Weights of a small image embedding model: 18.7M parameters.
Rows from expert 4 of block 3, named by matrix and row number. Rows with one number belong to one neuron. Each number is 50 + 10 x the weight over its row's rms, rounded and kept within 0 to 99. All counts start at 0. After the name is the row's rms in percent of the matrix's.
# up: expert up (model.blocks.3.mlp.up, 16x192x384), inputs 196-223
# down: expert down (model.blocks.3.mlp.down, 16x384x192, transposed), outputs 196-223
up.4 086:47 55 39 35 41 60 63 44 37 34 46 44 49 47 49 44 56 36 47 56 48 50 52 49 58 56 50 57
down.4 094:51 52 62 49 52 50 57 37 55 55 52 39 57 58 67 40 68 72 58 54 69 49 61 56 49 51 47 47
up.5 160:70 50 44 67 65 41 65 29 64 44 70 52 53 56 40 35 69 51 47 57 65 52 64 43 31 40 43 54
down.5 129:51 61 46 62 51 50 51 54 51 64 29 44 54 43 54 69 28 61 41 33 33 65 47 41 38 36 56 38
up.6 085:50 43 24 44 59 64 44 58 57 55 45 53 55 52 47 40 35 53 67 55 53 42 43 47 53 40 56 48
down.6 096:45 31 53 67 59 50 47 33 54 41 48 55 63 71 52 48 61 60 51 62 43 42 55 44 47 48 44 42
up.7 091:40 59 64 32 53 48 51 49 57 57 54 49 41 40 43 53 62 42 41 58 61 45 38 50 46 40 58 67
down.7 085:57 43 47 43 43 43 58 51 56 42 46 55 44 45 59 52 43 59 43 46 55 63 41 67 47 49 47 58
up.8 082:37 37 23 62 58 57 54 57 54 45 40 49 31 44 44 44 39 45 49 54 24 45 48 46 39 40 42 54
down.8 093:43 45 55 41 51 43 62 44 19 53 70 57 70 44 51 39 56 68 38 48 42 53 53 46 38 61 49 43
up.9 098:59 62 63 53 52 56 54 75 42 58 42 66 21 49 54 51 36 28 57 67 73 47 43 55 50 48 38 59
down.9 098:45 61 60 50 58 47 54 46 44 55 66 60 65 56 53 57 56 75 57 27 39 55 50 50 40 49 50 54
up.10 077:54 70 55 42 37 45 55 55 59 63 41 54 37 45 56 42 48 47 55 47 58 43 43 54 44 30 43 58
down.10 085:56 29 40 47 37 56 53 54 54 58 40 51 44 48 40 47 56 51 63 40 56 46 55 49 30 35 63 64
up.11 114:58 43 50 37 29 63 23 42 73 43 36 38 43 44 51 48 30 56 44 63 71 45 57 53 51 50 53 52
down.11 112:51 52 60 47 49 64 78 55 39 50 58 72 53 51 58 51 58 51 43 37 32 52 39 36 53 62 50 33
up.12 095:42 66 48 46 57 38 45 55 53 69 29 33 39 55 55 45 58 46 51 64 54 64 54 66 35 23 55 46
down.12 089:43 33 40 51 47 51 69 41 52 53 44 55 49 57 66 35 44 43 28 48 65 46 56 43 46 44 48 49
up.13 085:39 49 44 47 48 56 53 60 56 60 49 47 36 41 58 64 51 34 45 59 53 62 46 40 55 34 67 70
down.13 084:37 41 40 57 41 71 45 54 40 45 53 59 54 57 41 46 60 54 44 38 47 32 43 43 46 38 61 51
up.14 098:31 55 66 58 42 55 30 42 63 42 40 60 41 33 46 57 48 41 46 54 67 42 46 51 64 35 41 51
down.14 092:54 36 47 39 62 66 67 49 46 45 48 65 65 53 58 53 70 61 45 47 33 55 32 50 38 44 58 41
up.15 082:39 54 48 46 56 46 43 45 55 61 32 66 56 52 48 65 42 56 51 60 73 49 46 35 35 45 65 50
down.15 084:66 47 55 53 46 42 55 42 58 57 50 54 39 46 56 52 42 38 58 55 51 38 36 55 37 40 46 51
up.16 120:45 64 39 61 57 67 73 46 53 53 43 59 41 35 38 45 53 60 44 45 48 48 35 44 41 34 39 63
down.16 113:50 38 60 57 55 35 43 35 37 54 58 44 69 35 36 40 50 72 38 44 62 66 56 41 53 45 64 52
up.17 082:50 41 38 68 42 31 28 43 52 59 35 43 41 46 46 40 32 67 63 50 48 60 58 52 44 29 35 54
down.17 087:62 38 34 48 49 54 59 51 44 62 61 42 45 39 72 32 67 57 51 57 60 52 44 57 63 56 65 46
up.18 084:39 42 49 50 66 64 63 59 48 51 40 59 50 50 48 49 55 45 70 54 58 58 52 51 36 21 56 63
down.18 083:64 43 51 34 48 38 64 40 57 49 57 52 70 71 52 68 30 22 50 53 52 38 64 63 48 47 47 49
up.19 155:62 57 48 47 55 51 48 52 58 48 39 46 56 67 57 41 71 47 29 42 48 61 66 41 39 51 58 51
down.19 145:44 39 59 52 44 58 55 52 46 58 45 55 55 45 68 47 63 60 37 43 45 62 43 55 48 47 59 42
up.20 101:46 46 60 48 53 49 46 48 53 51 36 34 40 61 48 59 50 44 55 64 71 51 41 49 41 45 66 76
down.20 095:51 54 54 46 40 54 40 36 53 42 52 70 45 49 54 45 53 52 45 48 61 38 66 65 56 42 64 55
up.21 088:54 46 63 35 62 48 50 42 62 60 35 39 39 62 49 48 58 51 60 61 60 58 48 46 46 34 58 63
down.21 099:45 47 53 48 38 52 40 53 65 55 33 46 48 48 70 58 33 44 54 48 60 48 50 61 42 48 57 53
up.22 078:53 57 28 59 58 50 38 42 55 51 53 54 46 48 48 46 53 42 44 59 51 59 42 48 54 58 42 53
down.22 088:59 54 68 51 43 43 60 60 53 39 62 50 54 58 50 44 52 67 56 46 58 56 59 62 50 37 48 56
up.23 134:63 48 56 44 31 45 38 39 47 51 57 52 57 42 60 46 54 52 37 41 50 65 69 48 61 49 65 44
down.23 123:45 54 68 56 53 48 55 58 54 58 31 57 44 66 60 44 36 65 47 44 50 72 50 44 48 46 57 33
up.24 072:51 58 61 47 36 43 41 61 68 68 47 38 36 55 52 43 45 50 49 54 43 52 45 54 40 29 73 37
down.24 084:37 36 54 31 58 81 55 43 61 42 35 49 59 40 56 60 48 43 62 53 52 48 36 49 45 47 56 44
up.25 089:52 55 40 59 43 49 56 54 52 46 56 34 46 47 54 56 42 39 45 45 44 42 54 47 69 37 36 26
down.25 092:31 32 44 49 65 43 53 49 41 45 37 56 47 46 56 57 54 57 51 40 38 59 56 47 54 39 63 45
up.26 082:47 29 46 33 38 56 53 50 52 59 46 38 39 43 56 48 52 57 59 59 61 51 47 49 36 34 56 57
down.26 087:39 55 63 49 59 64 42 70 55 58 39 68 53 66 58 53 40 43 39 40 46 45 32 64 58 30 65 45
up.27 091:61 42 26 49 66 32 56 48 47 43 45 68 46 55 64 48 50 47 43 59 47 42 40 38 51 58 35 28
down.27 098:42 38 47 46 45 45 63 42 35 37 60 71 65 38 60 56 43 49 42 57 50 45 32 49 63 40 37 44
up.28 094:43 60 48 48 65 62 55 48 54 44 49 54 51 48 54 43 59 37 46 53 70 55 63 43 29 72 64 50
down.28 105:46 38 58 55 53 40 57 40 56 50 48 50 58 34 65 60 43 61 37 46 48 55 65 51 59 52 55 48
up.29 098:33 61 51 46 37 50 33 44 59 35 43 40 62 55 54 55 37 34 54 36 52 47 25 45 47 48 62 46
down.29 089:49 39 41 57 49 46 55 45 53 50 44 48 46 60 54 57 63 59 75 66 40 35 71 35 49 47 53 59
up.30 088:45 68 45 43 38 50 48 49 47 44 35 64 53 53 37 42 37 47 47 59 53 37 31 53 56 38 47 36
down.30 088:61 51 48 57 55 51 47 44 33 41 50 51 61 41 47 40 58 37 37 40 41 50 61 56 50 64 48 35
up.31 074:37 51 53 55 46 54 46 52 39 31 58 49 68 49 51 55 52 41 37 58 35 41 44 47 64 58 67 51
down.31 079:35 52 66 44 36 65 39 63 60 49 53 73 40 57 61 62 67 50 45 48 52 33 52 40 42 62 43 53
up.32 088:35 32 62 57 45 50 40 37 64 39 49 58 58 44 54 55 52 51 40 46 65 44 56 38 49 59 39 52
down.32 087:54 60 66 57 39 64 49 62 57 38 52 51 53 38 50 44 58 42 45 48 51 56 54 25 53 47 39 43
up.33 079:38 50 49 48 52 57 42 60 66 53 56 41 37 64 59 58 48 43 20 51 54 64 55 45 47 46 55 56
down.33 081:52 60 48 48 38 42 59 58 55 56 63 36 52 21 46 62 61 51 55 55 55 38 47 51 40 55 41 61
up.34 099:60 46 84 44 43 60 46 50 68 54 46 51 37 51 37 67 61 49 37 44 63 55 44 47 79 53 64 57
down.34 099:42 64 49 38 49 45 58 67 31 35 55 69 56 65 58 53 46 51 51 51 25 62 27 42 50 47 53 23
up.35 109:32 66 59 67 59 47 46 47 49 44 48 51 23 40 41 62 66 36 45 48 51 47 23 21 49 38 50 59
down.35 086:56 57 50 36 37 48 41 51 55 59 28 35 58 55 35 65 50 49 52 64 57 48 47 41 61 53 47 53
up.36 116:36 55 54 44 55 62 32 44 50 59 41 34 59 50 50 58 57 47 57 41 62 69 42 38 33 58 53 49
down.36 104:44 66 41 68 60 33 51 55 49 64 57 53 55 47 52 70 50 61 53 40 56 51 53 55 77 36 28 65
up.37 140:62 46 40 34 42 53 53 45 46 59 38 59 46 61 55 33 50 49 52 62 52 52 58 28 60 48 62 52
down.37 141:39 54 57 45 51 50 51 40 43 50 50 32 56 38 61 46 63 49 44 58 42 54 39 65 55 57 39 30
up.38 099:51 34 41 50 46 48 48 61 51 51 58 58 50 28 46 35 47 55 48 39 37 39 55 35 49 37 56 41
down.38 104:44 41 50 44 61 50 43 33 28 40 52 50 58 50 50 44 58 62 47 51 52 50 49 57 44 54 51 41
up.39 081:46 56 56 66 68 33 53 57 40 63 30 46 32 49 64 62 45 56 55 63 64 68 55 51 44 48 70 50
down.39 081:55 46 53 28 46 44 55 40 60 60 56 52 55 35 55 45 61 44 53 80 53 50 55 41 39 48 55 55
up.40 085:51 43 39 32 48 34 44 62 41 54 41 63 60 51 34 38 54 66 43 56 32 55 46 54 51 60 50 38
down.40 090:48 41 38 32 65 38 52 52 45 43 63 45 55 37 39 54 48 65 53 60 58 41 46 55 56 52 48 26
up.41 104:49 57 59 49 39 45 46 50 54 53 41 32 46 54 30 52 58 34 48 44 82 41 52 43 45 44 42 60
down.41 096:40 48 44 51 60 47 49 64 30 45 43 57 55 54 65 72 53 59 51 47 55 51 47 47 41 39 64 42
up.42 081:44 72 56 49 46 58 49 62 53 53 53 48 40 57 55 65 65 49 54 44 47 57 64 50 48 60 57 55
down.42 086:62 46 47 42 40 56 49 35 68 44 46 41 40 54 55 61 50 50 35 40 47 66 52 38 44 48 57 33
up.43 147:72 47 46 59 44 60 52 34 54 62 41 54 44 52 70 38 51 51 40 48 52 55 69 50 48 58 64 44
down.43 152:45 44 66 24 51 54 53 55 46 49 46 47 41 53 64 37 57 50 31 40 54 52 51 55 44 48 57 42
up.44 111:36 49 58 57 52 64 33 44 47 63 55 38 46 46 57 37 50 46 61 67 55 58 38 41 49 49 50 52
down.44 102:43 55 29 43 46 32 35 54 62 66 19 61 51 36 50 52 61 50 62 42 56 48 48 49 60 34 34 58
up.45 081:38 52 84 48 42 39 39 55 47 53 52 63 43 54 49 75 36 47 42 38 68 47 49 39 48 48 41 60
down.45 086:45 63 60 57 52 61 39 44 43 46 57 51 69 57 41 51 50 41 48 57 49 50 54 45 72 43 37 54
up.46 117:69 51 63 64 35 41 47 43 68 52 30 44 54 36 55 70 49 53 37 39 57 56 54 53 51 34 59 39
down.46 120:27 66 69 52 50 78 52 62 40 49 68 68 52 64 68 51 66 65 54 33 33 53 34 50 53 44 65 51
up.47 092:43 64 51 52 54 55 42 35 58 55 38 44 40 49 41 58 54 53 40 57 68 57 41 54 67 55 57 54
down.47 090:58 71 62 28 54 52 66 65 26 37 71 63 51 55 45 51 55 65 49 50 53 58 35 48 36 52 58 66
up.48 122:43 52 60 71 44 44 41 37 61 48 47 60 40 39 52 49 66 38 45 38 41 55 51 39 48 45 75 53
down.48 109:59 43 65 38 60 42 56 64 66 47 47 43 43 49 61 51 49 52 42 48 50 58 47 70 45 61 56 41
up.49 095:50 50 59 49 37 48 53 54 53 40 41 56 56 47 60 41 48 54 44 55 37 48 46 50 36 35 40 32
down.49 115:47 44 40 54 55 51 60 36 41 31 56 55 68 36 60 54 59 64 53 56 51 56 52 61 64 39 48 39
up.50 117:44 48 44 63 57 62 53 50 57 54 39 56 57 52 36 52 49 52 55 66 46 53 34 50 49 47 43 60
down.50 111:55 59 38 42 57 37 47 35 50 46 57 54 71 59 47 51 49 67 53 56 74 58 64 48 43 67 57 41
up.51 112:45 61 46 61 67 41 53 40 55 48 64 50 55 62 44 34 67 32 57 47 52 45 69 51 43 49 64 58
down.51 097:60 57 65 52 26 45 52 54 48 60 57 53 43 38 51 46 47 51 39 51 40 42 58 52 33 47 66 56
up.52 107:51 48 49 63 60 49 63 62 37 37 49 53 62 53 54 49 43 53 49 46 54 53 40 49 27 57 50 44
down.52 095:52 41 66 42 53 61 71 53 48 43 47 60 69 50 48 58 65 62 42 56 40 56 52 57 59 51 54 40
up.53 097:40 50 37 53 45 60 48 61 41 56 39 65 41 53 52 42 46 45 52 51 46 64 51 62 50 58 52 54
down.53 098:59 34 53 50 48 53 49 39 49 53 55 46 54 67 40 45 62 59 52 43 51 46 42 59 57 52 51 54
up.54 077:56 51 46 49 66 53 76 44 63 34 57 43 53 62 42 41 61 49 38 57 85 53 61 59 47 56 33 54
down.54 078:53 35 45 61 38 45 54 81 70 46 40 45 49 24 42 42 54 31 53 59 53 51 40 62 52 47 49 60
up.55 084:41 59 61 57 39 73 33 61 56 59 54 50 47 61 44 47 35 44 54 36 43 39 25 50 42 51 54 58
down.55 086:44 61 38 46 53 48 44 42 69 46 38 35 55 41 40 33 60 43 54 55 54 22 62 46 51 37 51 56
up.56 098:45 51 78 59 60 53 48 62 38 56 54 36 48 55 52 38 54 41 53 47 53 49 34 50 53 46 47 69
down.56 109:57 56 42 44 47 49 58 42 53 57 73 63 57 60 40 41 60 41 48 51 48 33 79 51 61 72 58 58
up.57 097:52 39 37 61 46 56 56 41 45 43 43 57 65 56 58 40 53 46 52 41 55 49 42 58 53 55 27 45
down.57 103:47 45 51 48 47 43 46 59 33 52 50 65 70 59 41 44 53 49 43 41 64 58 46 53 56 49 43 43
up.58 077:53 55 67 34 52 39 51 47 42 53 55 47 58 42 48 52 54 51 55 54 40 27 55 29 68 42 57 54
down.58 083:47 42 48 39 44 44 74 57 57 36 40 38 43 44 69 41 55 38 39 55 48 54 49 58 49 55 48 41
up.59 088:49 45 50 50 40 63 40 32 63 58 58 40 35 40 61 40 52 47 52 58 76 49 58 51 52 49 52 45
down.59 086:52 55 49 58 60 47 50 47 49 58 40 38 49 30 51 50 62 43 51 50 55 52 52 62 53 56 40 33
up.60 094:47 43 68 39 39 46 51 47 52 61 47 46 49 47 27 54 51 29 47 45 75 56 52 54 53 46 64 50
down.60 090:34 69 52 51 54 53 53 54 52 46 40 53 43 46 53 55 62 39 53 48 49 57 52 44 49 51 49 66
up.61 159:35 51 37 32 41 52 62 66 49 48 58 56 60 48 52 28 71 50 57 59 54 29 41 63 54 58 45 55
down.61 147:33 49 46 28 48 45 43 50 48 46 49 51 54 38 51 56 73 53 53 55 41 60 55 46 56 65 34 42
up.62 130:38 68 50 52 52 63 41 54 42 59 51 62 55 60 53 43 51 56 50 52 48 51 44 40 56 55 58 54
down.62 122:37 63 31 53 46 63 43 58 51 63 62 55 60 44 50 58 46 35 52 65 58 39 63 50 66 55 48 48
up.63 098:58 37 30 45 49 62 48 49 48 60 47 57 34 43 68 51 40 61 49 37 39 57 53 44 52 50 45 38
down.63 101:45 38 42 63 50 30 64 46 41 30 46 47 63 52 51 32 57 51 45 53 54 47 53 52 60 48 52 45
up.64 099:36 54 59 78 56 54 44 56 50 55 47 43 57 63 49 58 44 40 48 71 53 68 51 39 52 35 64 47
down.64 087:41 49 51 49 31 48 47 44 54 63 45 37 55 49 66 42 50 51 65 66 55 38 38 43 63 36 40 64
up.65 099:41 63 57 43 47 54 38 35 47 57 36 41 48 33 50 32 57 50 51 47 54 55 33 54 33 46 42 55
down.65 103:51 53 33 56 53 25 51 51 44 51 55 41 65 51 39 67 62 33 62 37 44 48 40 63 65 34 36 64
up.66 074:29 51 67 58 33 49 38 50 53 54 37 59 49 43 45 60 50 59 47 55 53 60 34 38 51 32 45 58
down.66 085:53 51 50 46 47 50 53 48 36 56 53 63 58 42 46 29 59 46 54 52 43 58 53 43 54 63 49 54
up.67 078:71 51 53 52 37 57 33 72 56 68 32 43 59 45 55 59 46 57 50 49 53 42 35 36 60 32 63 54
down.67 075:62 47 55 55 38 38 39 57 45 43 63 48 62 48 51 67 53 43 50 31 63 51 52 66 51 72 48 60
up.68 080:49 36 30 54 58 59 68 66 51 40 68 36 71 28 57 43 53 62 37 50 56 52 55 59 50 49 44 35
down.68 092:48 42 36 62 27 44 46 54 34 47 40 47 59 52 44 55 57 51 41 44 47 46 57 47 56 49 37 42
up.69 089:38 44 52 53 45 49 43 46 69 55 47 52 47 60 40 40 48 40 42 37 33 51 68 51 50 56 71 64
down.69 084:56 56 49 57 30 43 47 41 61 47 51 47 34 68 40 46 55 56 39 39 66 57 55 45 40 74 51 58
up.70 100:48 43 42 44 59 61 60 68 47 56 40 50 65 56 50 39 42 63 55 46 54 36 54 48 60 54 44 55
down.70 100:45 55 51 51 69 48 45 45 34 40 54 52 65 41 52 45 51 74 29 59 55 49 60 44 51 62 30 39
up.71 149:47 51 55 45 42 48 50 44 57 46 55 54 58 48 40 46 56 38 39 54 58 44 52 51 44 47 44 55
down.71 150:39 49 52 49 44 46 51 42 52 50 52 56 66 36 58 54 58 65 46 44 30 56 47 60 44 46 48 35
up.72 071:35 61 38 56 22 49 37 36 61 48 55 59 33 48 57 74 61 45 40 70 37 34 53 41 39 63 63 47
down.72 081:50 66 50 60 29 47 38 51 50 47 47 36 53 50 43 34 39 45 50 51 54 56 52 25 52 59 55 65
up.73 128:35 44 43 61 71 70 49 49 43 57 31 45 50 42 46 52 40 46 38 47 47 53 53 52 36 37 41 58
down.73 123:42 58 43 40 46 44 47 40 40 42 76 46 67 47 46 47 51 65 41 58 50 53 52 48 47 42 57 50
up.74 157:55 36 53 51 43 57 57 43 68 35 53 57 53 52 51 41 61 39 55 62 71 49 59 41 55 56 56 59
down.74 136:60 51 43 40 49 42 38 46 55 44 50 33 53 25 49 47 53 48 57 68 55 52 50 51 51 52 32 38
up.75 116:37 57 68 56 62 63 53 49 53 41 44 53 40 59 44 46 73 48 43 35 49 48 63 42 35 44 68 62
down.75 102:70 65 51 45 37 52 60 65 62 49 64 53 20 57 47 45 41 42 47 47 51 49 62 62 39 57 50 71
up.76 088:59 44 40 61 60 47 48 50 50 35 50 55 53 60 54 57 45 60 47 44 45 41 41 61 36 70 47 27
down.76 096:50 58 48 41 68 53 69 51 19 47 62 55 58 58 39 43 51 71 46 50 59 65 57 54 47 40 51 41
up.77 172:58 51 35 52 44 51 60 40 60 49 40 36 44 45 55 45 62 53 36 58 49 51 56 53 49 40 44 40
down.77 170:39 45 63 64 44 53 57 46 38 56 45 46 52 54 65 48 58 61 50 35 46 60 49 50 36 52 60 25
up.78 094:54 58 52 43 49 55 39 47 61 35 51 39 49 44 51 53 44 55 67 63 71 37 43 48 70 41 56 52
down.78 100:63 57 69 35 42 51 41 50 42 45 68 53 44 34 45 59 50 57 53 51 43 52 57 61 55 37 37 43
up.79 106:41 43 22 56 42 46 49 59 54 52 59 55 46 55 56 49 51 60 54 54 40 29 51 49 48 63 27 42
down.79 098:53 50 41 68 65 52 54 58 36 32 58 53 47 50 43 31 59 62 54 57 44 57 59 57 39 55 46 58
up.80 078:39 72 53 42 38 54 32 57 64 49 39 53 42 46 32 39 41 46 37 54 49 40 55 35 51 47 64 55
down.80 083:74 56 61 54 44 43 53 46 47 68 68 48 49 51 45 68 45 26 53 50 50 38 61 55 47 29 36 45
up.81 091:32 46 69 59 50 56 43 53 51 53 44 53 47 57 53 60 38 59 59 59 61 38 43 59 36 38 40 44
down.81 107:47 60 48 52 49 51 59 59 43 40 67 50 56 58 42 55 47 66 49 46 34 42 42 48 45 56 69 36
up.82 086:49 45 64 59 52 43 34 49 58 48 48 53 33 53 55 46 58 50 47 51 56 65 37 51 44 34 67 72
down.82 085:35 45 48 70 62 38 61 45 43 60 48 53 43 42 44 48 47 33 50 54 34 44 31 49 46 45 58 58
up.83 080:29 56 44 53 47 44 41 54 61 43 26 47 46 36 59 49 58 43 50 50 45 37 29 47 39 53 66 45
down.83 084:64 41 39 56 54 51 59 55 64 40 64 57 36 50 72 46 50 48 52 45 49 52 44 32 49 54 57 71
up.84 117:47 54 70 47 42 29 51 39 61 40 43 55 47 61 37 39 54 52 39 61 62 45 59 47 49 59 41 45
down.84 092:51 39 38 56 35 63 45 57 57 78 49 59 53 36 44 40 41 55 51 51 34 51 64 46 42 33 60 48
up.85 105:62 47 36 34 61 55 61 72 44 47 48 66 47 53 53 38 46 60 50 57 49 40 43 47 58 64 42 55
down.85 103:56 47 56 39 44 41 38 37 46 62 58 59 59 53 46 39 56 68 42 47 58 34 46 52 65 52 34 34
up.86 090:59 52 43 44 41 57 62 47 50 43 61 52 49 50 50 58 47 49 56 55 29 43 36 56 60 51 48 36
down.86 097:38 47 53 39 45 62 54 28 56 38 54 55 56 53 49 52 60 56 60 48 50 60 68 54 63 50 60 46
up.87 104:47 44 44 50 45 50 65 48 50 48 37 55 54 59 41 23 43 52 39 53 54 47 55 51 40 35 46 54
down.87 101:49 51 50 54 66 47 43 52 53 42 72 67 70 52 57 40 50 63 47 61 39 48 58 54 59 39 65 59
up.88 088:55 62 58 28 45 53 52 45 54 65 41 52 38 75 44 69 57 50 49 62 59 59 66 46 52 45 73 44
down.88 083:46 51 49 48 46 57 39 78 54 53 61 46 38 37 33 64 50 46 35 52 41 62 38 56 61 48 49 50
up.89 100:51 44 41 43 51 55 63 62 48 48 36 63 58 44 43 35 54 56 56 58 47 39 53 53 47 50 40 51
down.89 110:56 57 54 39 55 56 50 42 37 39 56 56 71 60 41 46 60 72 47 45 52 38 57 48 41 42 41 38
up.90 080:48 66 58 33 53 28 50 45 46 37 47 42 39 60 52 72 53 38 55 66 52 46 45 56 38 56 65 52
down.90 084:70 64 47 73 61 46 43 59 52 33 32 42 57 49 54 48 69 37 45 51 58 57 54 67 53 51 61 42
up.91 089:60 53 66 52 50 52 49 48 52 52 39 33 43 68 31 63 53 39 44 48 51 53 54 61 39 57 35 74
down.91 092:52 65 57 47 41 42 56 51 48 42 43 40 36 40 72 61 55 65 44 33 76 50 45 54 41 38 64 37
up.92 084:44 72 48 43 54 59 36 42 69 50 47 45 49 38 48 66 44 58 38 53 58 52 36 52 51 53 63 52
down.92 087:64 51 49 29 58 64 50 56 51 47 60 57 57 46 42 39 56 43 47 56 55 50 58 52 41 47 52 43
up.93 088:38 52 67 67 46 63 67 48 54 56 47 45 51 52 40 55 33 43 58 47 62 56 36 38 54 59 49 56
down.93 094:45 52 45 42 43 61 66 51 41 41 62 57 53 64 56 48 51 56 58 35 32 57 46 60 50 51 57 46
up.94 084:36 58 55 58 52 53 51 45 51 55 33 59 34 50 61 64 50 47 61 50 44 37 34 58 52 52 52 65
down.94 078:41 31 47 51 63 46 42 51 59 43 23 41 56 36 46 49 54 57 57 35 52 37 39 41 68 47 53 52
up.95 123:59 37 59 44 39 44 53 52 58 73 48 52 45 54 41 38 59 34 55 54 71 50 44 46 55 40 46 55
down.95 118:64 44 53 57 46 51 59 48 46 55 55 51 43 33 61 39 41 56 32 38 56 54 53 75 40 57 48 38
up.96 094:43 48 29 58 46 55 48 62 42 47 35 57 47 53 45 46 53 60 62 35 50 64 42 61 52 46 51 38
down.96 096:59 44 49 55 51 45 36 42 34 43 64 49 60 47 45 50 60 63 48 39 52 46 51 47 41 50 36 48
up.97 075:38 49 52 50 44 60 52 50 51 46 51 51 60 69 55 65 40 46 47 31 58 57 57 36 42 48 44 48
down.97 082:59 55 43 40 27 64 60 50 33 57 45 47 50 47 30 53 63 53 54 51 51 61 62 34 41 60 47 39
up.98 149:56 52 45 41 47 49 49 60 58 49 51 66 55 52 73 48 43 62 29 48 47 41 59 61 31 44 45 48
down.98 156:46 39 67 59 45 48 61 44 41 40 44 45 70 51 58 51 52 61 48 50 45 64 50 53 58 59 45 39
up.99 085:55 43 56 51 40 53 37 37 57 44 58 39 40 47 58 46 58 51 34 64 56 57 56 47 48 49 55 43
down.99 102:53 33 52 62 45 43 49 64 62 43 34 44 54 50 39 46 52 26 44 53 58 43 36 51 58 52 35 65
up.100 070:61 54 53 50 38 67 50 46 30 34 43 55 53 41 59 48 48 49 54 55 44 37 39 47 46 58 50 49
down.100 077:55 47 47 57 45 41 41 42 48 55 63 41 43 63 52 66 58 62 42 69 55 63 49 51 41 55 41 41
up.101 094:49 60 40 65 56 47 56 61 55 38 54 53 46 57 54 48 44 63 48 42 42 54 41 57 58 47 38 39
down.101 104:35 60 41 53 57 42 63 40 28 44 58 50 53 53 58 45 51 69 45 44 49 45 58 47 45 53 39 43
up.102 101:36 42 45 63 61 44 53 55 51 53 47 62 55 47 56 50 38 64 43 39 43 43 53 60 42 42 36 35
down.102 111:41 52 51 41 42 55 61 44 31 57 59 53 64 42 50 48 46 65 37 51 48 44 41 41 51 66 47 42
up.103 101:45 46 57 54 45 46 51 64 51 58 56 32 39 39 44 47 52 36 38 59 73 56 58 46 56 29 59 63
down.103 092:52 52 52 55 59 62 59 59 45 58 63 70 45 43 68 63 63 68 59 52 55 38 41 49 40 42 62 57
up.104 081:60 51 63 52 48 41 43 50 64 53 44 64 41 60 43 62 64 49 65 64 61 56 50 44 57 30 65 49
down.104 081:53 38 48 47 45 47 62 44 62 61 45 68 47 54 56 43 49 59 44 35 50 66 35 51 53 45 50 55
up.105 078:25 52 65 51 43 44 46 36 49 62 38 50 39 48 36 48 44 57 37 54 58 48 62 34 41 58 57 49
down.105 085:61 53 42 60 43 47 56 50 50 60 70 51 44 56 40 57 40 48 44 47 53 51 45 60 55 43 51 60
up.106 085:72 49 59 55 48 73 40 40 52 49 27 45 33 46 55 61 60 56 36 49 64 55 48 52 46 53 48 57
down.106 095:36 37 56 50 37 47 55 66 75 47 42 48 45 58 49 49 50 43 52 60 38 56 40 73 39 49 58 39
up.107 163:62 51 60 54 37 58 57 45 66 46 48 46 55 46 48 43 56 47 39 39 55 52 69 52 40 55 59 40
down.107 159:35 47 62 49 41 58 57 47 44 46 46 53 40 46 56 48 60 57 46 47 34 58 40 40 46 41 55 42
up.108 082:28 65 30 55 56 58 40 41 55 55 57 37 63 64 51 57 57 32 56 31 57 57 35 35 41 50 59 44
down.108 084:57 46 48 40 52 34 38 50 52 48 44 45 43 52 41 47 43 29 68 50 52 67 55 57 43 39 44 41
up.109 133:48 68 54 58 65 54 44 47 57 61 65 52 52 71 48 41 62 35 45 36 56 49 49 48 53 53 54 65
down.109 106:52 48 50 52 43 53 48 65 58 51 44 56 42 48 50 53 59 35 44 44 48 39 54 41 46 65 42 47
up.110 121:36 43 50 41 45 56 26 40 44 68 49 41 41 36 58 40 43 41 68 50 61 51 48 39 43 53 61 59
down.110 111:54 42 35 49 57 36 33 35 53 52 64 43 55 43 52 72 42 41 54 60 44 55 48 55 60 38 19 53
up.111 082:53 59 52 52 44 21 37 39 62 66 38 58 44 38 58 51 51 40 47 54 55 52 33 44 42 44 51 43
down.111 075:46 61 65 56 35 37 55 40 46 56 32 52 39 43 69 42 40 52 52 39 66 47 45 37 45 56 44 47
up.112 086:47 55 51 56 30 42 37 43 55 58 40 57 45 40 28 50 59 32 38 59 52 40 38 48 76 31 54 62
down.112 089:65 60 65 59 57 55 58 57 52 38 58 60 40 44 47 76 50 54 32 58 41 59 56 52 44 54 62 59
up.113 086:44 39 66 70 52 57 41 38 49 43 57 45 40 69 38 56 54 45 45 60 62 60 43 43 58 32 52 57
down.113 079:45 47 46 47 32 40 52 48 29 45 40 45 53 54 31 65 43 58 65 63 40 41 43 57 22 74 55 36